From a checkpoint of a small image diffusion model.
Model: 64-pixel images, arch dit, patch size [4, 4], layers 12.
Data: trained on Sentinel-2 satellite tiles (TerraMesh), 36250 training examples, 29.0 epochs.
Rows from block 5 of a small image diffusion model, named by matrix and row number. Rows with one number belong to one neuron. Each number is 128 + 32 x the weight over its row's rms, rounded and kept within 0 to 255. All counts start at 0. Numbers have three digits each. After the name is the row's rms in percent of the matrix's.
After each neuron's rows are labels from the 100 images, of 14976 (inputs lightly noised), where the neuron reaches its highest value: "top examples" is what is common among them. Only what is clearly more common there than usual is listed. The data: Sentinel-2 satellite tiles (TerraMesh). In brackets: how many of the 100, against the usual share in percent.
# fc1: MLP up (model.blocks.5.mlp.fc1.weight, 1152x192), inputs 96-191
# fc2: MLP down (model.blocks.5.mlp.fc2.weight, 192x1152, transposed), outputs 96-191

fc1.280 105:113143087091078122145096166125179108142126151100187176161156100156119140091114082170177131191111148117138117147141175089108192152129126114063112129138125129129160134047147095124097117092110083097088079167100136180082115090131148115124137095161106100153127104111130133127103187146160130126
fc2.280 103:102135118044127111090091152065168161105162152157100113139156107106143133122167094173104228087098093142097151137129037150083104214131118105134121153146155146131168058134157127150192106148126128104072105102183160161146163126158150164162144104137118084113150033100126157136144207159115140133
top examples: main land cover: water (28 vs 11.2)

fc1.714 086:099111101088140213109108128118118117123096122084150150107104171128107148194183111130107175078122170101132182167093096156111198090064086153116138136193097112129127112151113108196128157115113113119104185104139096118112173102120103137130083171109097125111195167115105157144103136144082080167
fc2.714 068:109139122132116158142160141180084147161141096144170136148108149056168213105103113161147157180154206180174108172102160085133136117186149140100130161105124169119088078104077096103185101110152112148195112082115170113103169100127116135180159089132162131202124142170129122134106136075139103055
top examples: main land cover: rangeland (52 vs 20.4)

fc1.330 093:144156093157118149109147111096169186136150154089106175122119133194124099119116155140169162122145148022136159108084198121127135140150139113108112164183188167179130105162124160157120115203168116094140084092074099157157166153148118124144128189171125125080123066113133154128091127065119123091
fc2.330 090:102126135119162132210136114108148189112091197103102063175077104203133092128115118126101137141160099134112135116148077126108135142119075074088104087101167156112141102135165124119135048097101138126055137140201077137118109073107140107112188088128147120161105093156130120166118167149093166171
top examples: main land cover: water (29 vs 11.2)

fc1.497 081:128164145081142065135177162133112110150085120089107149095120121057167067075109129093180169137170130153178126161150140144106116113103161186106080114183088149068164114144111148102042183128174145113087159124124131197090092085106141135138118098164138098145139118158135164229111158084125115105
fc2.497 076:105100086170177153141114109153107091091157051202122098170131105102124106125112151168041123153137151164025159080186126151067110143163153140155135154085115075150161106157180123152169094080150131110121175154106124159155117157132187108184165104124118044105147152093153121108153134121150147094
top examples: clouds (43 vs 15.5)

fc1.308 131:140096094113139109149122138142127141126116214105114111109165126147085111120076143138094147097170158150148131126115127108086206214126136093094117170098136158146163126080094176178192116164132144112122076193136122134074076135073146108074131121146048092156148149164126135118131127124161087135
fc2.308 147:123097122124101136149100110142197106137057178148154137118143118127124155118172161117123193110094090137147123113136102116126096156137145128105096098071126106111115009092126124128123163085142088108142170154140123083134093118155145156097108156104048105165133100185153145142097062122079164141
top examples: water (94 vs 40.5); main land cover: water (78 vs 11.2)

fc1.285 110:145099113157112115100178150120029133107137165151045142097053105107196154105048151131080109134182158101146111102158133145109111140110120063142160095109129114141156131131133092091159121189163117174212118160187089135129076131083119118149129103194110134087127118145128147174132138133104130159
fc2.285 104:156110126139083136185159144144170155160174114184121138100157130111183134167173140117080081084188176109165115145165135103132157132156084063108091110096137093080115158115158126113121088082107142199135102132136115090138173119085131146114115109188077150126116167110145131101127107148181138115
top examples: water (72 vs 40.5)

fc1.464 123:127139106105133133176117099155174148121116110173128125147115174150107156081134166131113122124099172090087136099120145122088237132150147099108108121111154132166108132055121119134124157152173124095119130199133084159150145140232096125142070106218121117158151171141169103167132130137167115102
fc2.464 138:102091131185101134092058109099119165102164125131134187115116099109102078147093126105139155102174094114143152179091134108125075089105154082094112093157135113167085104084126081077121115131132155123117138107078183146123069040197151149081149122188124103097110055142127143123137167127231138098
top examples: main land cover: crops (41 vs 20.2)

fc1.200 094:137115145148074140152167145140152143144082197132199133081175084200142089077132168160175154108091117120109110145067168096152057191166084141138119137184123171148170115157108110085169117137132130107089060110104173098145087070105136143120111139137134069192158133109184119100104185155107101088
fc2.200 101:155175095133114109165113128133139110177138160147111157115121141137094074105081113131118176115091094127138066173128109091130195128120165106114125103170096123141169031099157154153143130189141151126073192151113116112119161185187180174104105115125170079127095182117102152111163133114047133171
top examples: main land cover: trees (47 vs 19.6); clouds (37 vs 15.5)

fc1.530 085:218142161159134136116128170108177106181154164103140150127164077096131076087117150159141171089144127164071055172104074150133187087160177130169118135135165130129145099157152112165128138131148113115159122090147140082088059127158087195148119134139132131110170080102164093125110133143129153159
fc2.530 072:049065107105118127130136167119133144193190152166125174176126187022112125146158123164098111169127111115109111109187169138164154102139099080155127103171171120127097069117146120179130119073121112163128118163094131095145163171144079124070149086146147109150167164147183144113109135168140129115
top examples: built area (69 vs 37.5)

fc1.258 092:147120027137072134087117128048167155103133134164151116065141097094137125032160133080150170162152144123087068132090155139142164149135161125144103103078136093147172139138109123112132156152119164114137099145155155122130152117107100172110137158153105089115165067114142097122098134111106132107
fc2.258 082:122121164121093069141129128108154090126126198151117116147113135086127131111042134161111156156099117121160060128159122134146094115141185124147134124142115111069171134112129125113143108136161136120187059152119146088145079198160083121133109227184086080126157162108176173211093124144092160162
top examples: built area (67 vs 37.5); crops (64 vs 38.9)

fc1.57 097:101141170104108177125121114128124147116165151150177119110063118125081134130116077139188149118170077088147120155151066094092036157110185129161202144133191149129161125111140092139123174131141105154150105131161089150128141081170131139093141153099066149089126092179130130059134039193100139137
fc2.57 099:087096121088103131114141108119131098146117137091123141106192123157090155142097102161137133131105063141082079112110203109075094107113101090107146111110064100163143103132095103136113099094101131238138122102151144093118166185167116136126102121166062135198136143098062192171143110106122082116
top examples: bare ground (56 vs 24.3)

fc1.432 094:096148109117158126147180142095149161120102189184127146117162096132072161156153148152144135119136190135096139072155094115090118082138124117079051091129110177184075152108139139145074188088120145092142133117080134117126095115231129141134065095144151075092107182151148130141076148149188135143
fc2.432 087:184136118121157118132102100122183134075122147112101125111061142125139097143086143145068107077105105133128139122151103117148124162128120143187110135115151131180132111087139154107143146086116114089173089162186057099166062173105174060123146110105129066106134004137131110142187117132130143112
top examples: main land cover: crops (46 vs 20.2)

fc1.123 091:076134151081192118122108074139133177107130130177156132124173152134136089120140104132163064130106108161133119142114081132160221068077141125184092107167110145148241067082165063096159101126097126134136145157156128146107157136165117118113118111109132190150128169052117111116138123123093084158
fc2.123 074:067057110132106136084142151139067125101175089117116169123158127085166109166125106110124121134107149101088151139129172162131112053167094145081094151122116108097231144146093154121121128131090162145143141061060153149115122164153087117146149129137166173129126088183116113154113121123161179088
top examples: bare ground (61 vs 24.3); main land cover: bare ground (51 vs 5.1)

fc1.61 089:108103150103153147099131076130099113141142143129117151172170148161163154125104151121104153156127145117124124211241120154106172107083166159086099088139133107099127176187174109128150118104141105135087193134160134120107170114140091102124098102134144130094158104133097072060096118138137158143
fc2.61 086:110173106097097121148135108133140146158161095151096118149126102168186170124119177183121142116096125129162140033179134085064167152185125107149117131100153107114091184095114125141125105125205114151118138138094164147104111149137128156095177058130150182076079155073142146208131103069149166049
top examples: built area (73 vs 37.5); crops (73 vs 38.9); main land cover: crops (45 vs 20.2)

fc1.640 086:167167077150119170075136093135130157081110147119151124142147132160143176183138128126128139106082168129124164138185131114197120104098097154123147131118068146075112137123089071148164114117142119138114152089097172118150064152139107121092091166190136159113091140106114140128098125192208141093
fc2.640 084:091135151071134144176164178139072164145155147173120058158119156159139129103107141113136120097127140143138163111081078110133192155145109100133115127151077144143134133101190162136194124153121098161116124123094075140146135078009154147164142104158103122162113186121150163108136178155170150146
top examples: main land cover: water (45 vs 11.2)

fc1.106 120:165140157047090135115102111096061102117153128112088101116131132086158127143102110152128114078155132153177095077174034142128085119133078171158172098102121123124128119149209143149145154165143118170150150117151151118111125092162150069157125118086126093040117111143076106123144099155166146172
fc2.106 114:142112144140100129125178144111130136099126113153145180119045129087170185122152110155126070158147180117163198126134170139066109109136070161084067117133154132137225139080075143127124126109147154186124149156076161166126105109102129131156141118053113097120130176132128089104149174045146148105
top examples: water (68 vs 40.5); snow or ice (60 vs 20.6); flooded vegetation (27 vs 10.2)

fc1.94 099:210164163119180144135168071064144152172091134142119149118158127129130099172109150120133085128193100126146170092095147136133136077166107101146127081105144154185093198117184164138195164144114107134127124123147164106146085117103154120085111100117155105106172170104129100089147148116116109164
fc2.94 082:079141115155172124170134078145180120136191099111154141128072117093141157142189183073104151118096157077081122125101049126139038109101076109160135166174134149186085136136082114164146109132123149160123185168172091146132126191127122137161121104067158147107137102129106162073171142117148150106
top examples: crops (65 vs 38.9); main land cover: crops (44 vs 20.2)

fc1.610 084:169188113062142127074170107140123091187117131135170178124148163114139114160181082142131213135151110087142194128087083149077146130158146097152167143165124127180149127107146097090109128114110174094114121123164165144093182069107185091130112083143134061071123162109125105179087129104158186112
fc2.610 084:091074092121129125179062143192094069158135116082120165160120084144136125169097119110173146092123059104101096131120153131155127117099221116155127146119140130150136133110097195081107133178167134084136136081172125101165151159109140136072109074125090056102143088143123164093154124126150134156
top examples: water (66 vs 40.5); main land cover: water (35 vs 11.2)

fc1.510 094:139124096110043079159103138100141080139096126132142113227059117110159103152122142160151130081156120096140106103174075115159180078104137122159095092123140070150098144148078108210119123151086098148071168135164141143126155081142124129111155052113091161092148134093083064160087125126117177149
fc2.510 092:079090168095047142096119113141124088150175128096052178163188101117123138128134128160185121105133108134131153135122167055093146070106171165145176170120163151142096192114132114132115120165120107128138148091115165136141148092135132112077122101098069163112154121125157129213089127131150133118
top examples: built area (70 vs 37.5); crops (69 vs 38.9)

fc1.539 090:145102150105157149144102145131108098123090150198141127080117104102148095123099038129148099109109102148134087100167045132117136148152100136138154123194106149061187110137081145104122107138126170124096158130141120119144176108174131162101181129125134138129151050139124105109044114093073081159
fc2.539 089:024111128174130098130182121139076099183170095093082167178137139086162092173107032087122119137137121131069129145137195160100148150110120102115127112116096144118133126131140140092139098109163161117135098147126139159120186122167073139160109153158154120181143148103045116116080125158073095059
top examples: bare ground (50 vs 24.3); main land cover: bare ground (28 vs 5.1)

fc1.239 080:158129147095151148125059126071171137140085109178169124124137163183164086161083115110122104138162190127120093058090155111126168159154107135049103107098105131097188142105056172133094151094094137070046113140162111154164163151178138071122130136106073136134147139130134158134135164143128120085
fc2.239 078:100146074144159119165110131091171142143086141112074116122132112087143162112123173105082145129132170121131159173135135124135121131123142081140109106113103137134207081115117122142127104206143127148141123107086143110080149137179200118151047159124059110160119143188128143129116124106160105125
top examples: main land cover: bare ground (29 vs 5.1)

fc1.243 128:111126116146104161066152127075167143172124201160120110117114146145140145139111132106157096143087106165123103130107152140108144142126127226113179107127107135071161145130118189111148147182148167088121175074144192121137169134080081135121085145074178134146142129155182156081112139193083170112
fc2.243 145:111112135123113134124112159106102158128152135121151118122124129156061085122129118141128150085133054134120121126140124158119152160105127067141144154160137136169110081115098126089125114139154135103125046102138124168123109171205121128127141112254017144074137150169154115133118126165221159183
top examples: main land cover: snow or ice (33 vs 14.6)

fc1.439 094:139093108167183115126069065071163197122081139087155122130076132126118161085141197168086118126132097097127108146154124128156102169159110127182102138164138146116129136149156152177183206178124105110092195147120150156119093141080114149131117138190128184125147097075097097191110125200124104129
fc2.439 087:094141087122101159090147137129150149174181102103076140150140183116161151156124159141101180109146126099167129156139066112113106159111127079079130137131148120127105153108075095092066110047113142105078154156142122108157123101031097123150108133172125188163090147151111082160145137148084140153
top examples: main land cover: snow or ice (33 vs 14.6)

fc1.701 111:134135074110129098094095175116091117143164118064116124137077161119108030167130118080124152086163063132134183192073110139106120143116120123102181098187099172138132113171168112196117162100177138093125178141138114097134094144106127126132196113151116159133121189161156103133138114138112122137
fc2.701 088:114161139147147122099095112124167153193133160145132144081115079130076084178129153165139119153144102101161117142136153139133184143155105104100144095151148140164026115134124159119062123142093165037102176099159130052098153128167137126117172114196069177168140146140135112080152124113151105102
top examples: snow or ice (72 vs 20.6); main land cover: snow or ice (61 vs 14.6)

fc1.459 092:122105118119165109102078113091192119171125072096098070128084169168123106104158136125098161134164097157147121128128116105133186101159084174128121158137071175088170108147170113106130090113127104125123151163063106219151066170194132075151093134127200087121104102167111125141071150143168128087
fc2.459 078:162132113101109133149159125139164200107127126213139092150185102107153122106138143182172117121171169166123108096126188078069135094102167117081097190146098097144136111115083152123128145151125134146166146161120152189126132182169130068109130162093166097141105154110180094123085103111170164136
top examples: main land cover: snow or ice (33 vs 14.6)

fc1.89 104:124141087131117146146105143187187151117115170108161094142111160131097115120146150126154151053157098163148139143109176121149163119095094063072093098123092147131129160080109133174093112166131096082151170126110102169146119161136079138105080157155085144127139165086125120137096131199184146068
fc2.89 094:136157150148094128126123177159182163129133129227144085127187148127112088137137125128113115168144095132163143085145122122125048184178172089110105174098096100183141108044174114164104136104112106146157131120127116114115070123028170130111101138099093154211145087140128121074102138181168126139
top examples: main land cover: water (32 vs 11.2)

fc1.522 093:121112102204162105151148112133140158105176177138091110179210143124098119135099112096136110102105157138140177118117093078097163135106104096132103119085144151163122102099197115135119102142109151089121150105090152136139128160059141058119076101109120093144174191060126133108117132145168073062
fc2.522 098:147139126139101124066116121137191075080126122136150101151070106142061189140207134109114165182156115092165123158104065118142072125129128160144066148085142120108159114124116142104130122120163128122106129124115142094178078106125177172135149125109157118103155076152057133116124120152153119141
top examples: main land cover: water (32 vs 11.2)

fc1.726 154:133106142150144107126124086131086099166099156127098087141128111121139131134094082143084149153135157131155140111090111181096130156138128188122185114080126118095143109161175141104110143107133116124116133188119077061171126073139136127110106139106102125139137116116064141169161102113175182085
fc2.726 174:148169145148134140144165120212094049164082119065161120166138105119152116103128161103143135168088150132083138076092097123132122076123073101153127130151115119202090174137122141149133158134171120160123125141100106129071123183049146116165092138122168123100136118143130111094140075087117128130
top examples: built area (74 vs 37.5); crops (71 vs 38.9); clouds (57 vs 15.5)

fc1.388 092:140138113166126154148114102097065146153154144137145112144077168110092118143155156148103096126126101177139142108130123105121126080082115143128096097100119074110118215074147145088111114063119144160149128105142117103129125062210109121092095104118096113168119161104113121110156109148152144116
fc2.388 073:130157165054123151110148100101127082123144145151141174136158069124155093141104162079140056143132162148108063106127059095117090108113078140181113117116109116158170141103101148137125159169119117082187130140149150070113094160110125120157093145091103097106111064145154152122165162116108111163
top examples: water (69 vs 40.5); clouds (48 vs 15.5)

fc1.390 103:120105065087176129153082137110167139108111132110119125131147187160123129123079151150128113139149123146110088124106182146124236145187056132088141127129095101117127148149121135134162143057178134049188127102158146091170118135058132116070073151103119140099099096110136148164132070093117079119
fc2.390 106:094188093098146147121165095075180108116179114117152113109079117130153189029130126104102159168142128134170157138161130161145026107082096175091090060092098174108125116157106102095124133155133161122132083115143170170060123113091187129172121110137203130167150167142153137154116060114135140083
top examples: crops (69 vs 38.9); built area (64 vs 37.5)

fc1.121 087:192136177121139090126141145099142091129114084136102122077147149125107081134192149146145115108152096163175110109093173174116112114101127129194128134175051147094095145109160078173202149115134098125153196173169134140142149116168071211184121103098133095097081143165109120085079063139163150103
fc2.121 073:107126141133101102105086098178130110127126100157138163089156135158135060096106104138118127096120128131041107135110114117110157112187106103094144175102121144164041134102151169182064120096144116163170157122125100138130110160084084117138119132142130104163090108129137123064139121108176159151
top examples: main land cover: crops (42 vs 20.2)

fc1.151 095:216140134153091087131168099077162175155172088115124093111124126148130125131111132146139105119105137117112125144129155110180105126123062166124154104059159143122161098155131102132146111147034087151112144105126155149144105107138142095087142135150084123176199063144117089147137089172173103129
fc2.151 091:066135102138044118132115075160167148100129110151115083108097139144143128183149086123153135087134115110163170068126158113165219158132079101140125166114138090059194112134099084120071110108107112165130143135151122132113108155118129108132075080122164141097156173120063097167079117065136137147
top examples: main land cover: rangeland (61 vs 20.4)

fc1.602 089:155116149129114097125134080174157167056158114134139112135130114049116099165051124171174069088160094134152102133168141191130105106165179142173181128225113103153147107149155070120116094114131116113111147154141126070138114082098123083081093131157126125133088138145134099146131128095197140152
fc2.602 074:162134095126088118153121177084168087123069094178131095092115170072146082173164217098150110122095148079101081139146095191166122101149119129185161110105167134138135124148097115132131118102126124147132106148155134110165125137098190140160142171120113056122074117123059142141216148169105123141
top examples: main land cover: water (29 vs 11.2)

fc1.216 085:158161120154179147129069185149136127086133185123092162124144099154143134157138120215073089129185144136152102128154129167088123138145079136134124180081119115164139128169155127152143152113148139201124094129144099147056073145130178150163119175182106133067167106160116135099129087150150161124
fc2.216 073:105079149095191148163108143219122151109096129127141103161098190138104182080111176115181110133176113153107094065097129177146199188141154137151091120082155122135112191198135130119162128136086145161157126165140139136109164084158131158141090167137111175124133099106124118133135134088189092163
top examples: water (75 vs 40.5); main land cover: water (47 vs 11.2)

fc1.458 092:111110150188128107113107091110135099170141112128144077171127161089103137089107114142147183077184159109097140110105122168132145142137145159091109153162116111139119071108077055100146113147197114106120150112142097148148133141125116049148111094144083073148082195134109190069121164142085126155
fc2.458 082:107123093077127171165182114129086114159060083127118091119164121119123111144152139183107173197153174118117145139119116094079159152116199148153141166149158153185117085140158126126163148104163144130081146137076097158147153144179104129124121139146112125151164129147132126178102114149075145089
top examples: snow or ice (53 vs 20.6); main land cover: snow or ice (38 vs 14.6)

fc1.310 090:124123151089088152132100128105172173116143166091156112123154093172079180122099185103087123133193099118114142152108097152074119169128127047179155099083115157114157227169167079147110124098105098160126112109143096131162149112140078164089115142145124148176134161090146114096124117110145166122
fc2.310 083:075158084129054108130165147133139101113130138184139097141111137144066126121164207109093198163101100135118144072127124118137129164139170107163105187153123147106114178144113144134141143128117124170095111112126166129133155195108098154130150166082161094144162113120125135181095095135144150110
top examples: main land cover: snow or ice (33 vs 14.6)

fc1.681 106:103143128146129151129135131147213159140134072122123124153113155113139109140113118134134132149158120127154147095074095109122150078122121151125164154159096150138159155149148133066106139149073091108136164104164113139084181125233131067061129058168121172101109151162143121171156155128134143187
fc2.681 143:129113119178110142167124154127076153132094103161132067158140137118131111062087102106119121105141121197151124080099175122132189117106186156117115111114120145114110181105090135120174145116101131085101129133109116110091082122154184091179109156091096058140112119046168121103149159126187172092
top examples: clouds (47 vs 15.5); main land cover: trees (42 vs 19.6)

fc1.662 110:112140182073103120104119150103134114099140168087100127180138116077155092160169125130160129156134197156128093082114089202127064129140108193162143135176131135179165149143126111063111139159104152143146159169154106122092085115223111180195160111086117153108156100138149146106129082143123171134
fc2.662 107:087096128116134144104127145128129131130117155165131147125153128083176107099154162137187154105122170117138094091114121181119067121156180088094192122129124158162149142135109153151139165115172122178058136178129146097127154111166190066124132093098120158127172163153156128157144029111126087143
top examples: built area (73 vs 37.5); crops (66 vs 38.9); main land cover: crops (44 vs 20.2)

fc1.34 107:113110125162085191137123149207159103113098145146150125087108128101160112180083095145136109154150153151133131160118194129126197229147112095122142105202163141115199171187096119109156096079144106102088108113133107098124102149053170103113151162135099129166116138077079149095135104165175084087
fc2.34 117:112149167090086154084150153151110063154101137092136050136128159096086131106130169125123168169142115101169126110131086121119000169111128106099153117128132145114153094191075142136135167142123127100127149152081133087157136120139174154130138130120142108159123211121113124120175083131121128133
top examples: main land cover: water (52 vs 11.2)

fc1.507 096:090104163112128108118109094047086100162144163146108178091132119125174157147121138104159098105144121122139126144135175090111094108090130184107168099146109133167157103133146119109142089120075121069153178142112164117125120153156150145149172086169152093076142122113124135132196069129183148189
fc2.507 085:160110194164113103133077089150064103163141145126117142125117117171132088161147212131099094112097138138141152139141065100128165140153141154107131100098156125142096156175097154180126138153059160128177157168160088155108095178122130110083117112132096103097134120116123091132158069125168097176
top examples: main land cover: crops (42 vs 20.2)

fc1.370 107:121142116185156097171187116087094154129162102100120090119172140080173122194191126119171123159159139123152167149139184104139147149105122111104144111064080079109158138137118146171113154073123121133154122130155125120136076156079104115143049094123136059087162176166202121116126098186138126161
fc2.370 114:139082176139074114070196108128193100151104126183137145184145136108104066155132130110105120150113096132131136150099090081113151160119147153153130115100096113193095068078131116040156101143100127121128106149130170193108108178159111157098103107163067084071173078149085121131048082148201119174
top examples: built area (74 vs 37.5)

fc1.599 093:145159128095168108150104103135153182112147099165161130187082141086154132204174150142210163160091133143198107129082206171111101156075175104150174092203089099109120168139080089165101115112190090155126127142121113165127135168100116176132082117174106123070174121161120133126173111131084098125
fc2.599 102:127087130130141174132127171145151128155133081102102133121175133154109145159136172147119124169124177134073162131110093113132131133101105127099181101104097147142156153151146136134123155066071065150119104100150151152123165011096133118197144114158062141122153082103106096113088168115089101164
top examples: main land cover: snow or ice (33 vs 14.6)

fc1.532 090:077121126112117169091115155185140132149113160106144079122129151101134199151132137128166113071116097190113168154125142118115100164103127144141173145111154111158174100136149158173106192154112120097155114122132134055126140080102165135103107171157125177128123065179081145185176116142152094094
fc2.532 089:111110126155135115139114110151071214139165162115139106211067128175099219172062133117087143127141101163128132120121065172104142133135119068087161045156102128138142151108085170109134144092104099104095177158088147167179118086102129110156105143123165122122112161100130148077151128108128202124
top examples: clouds (47 vs 15.5)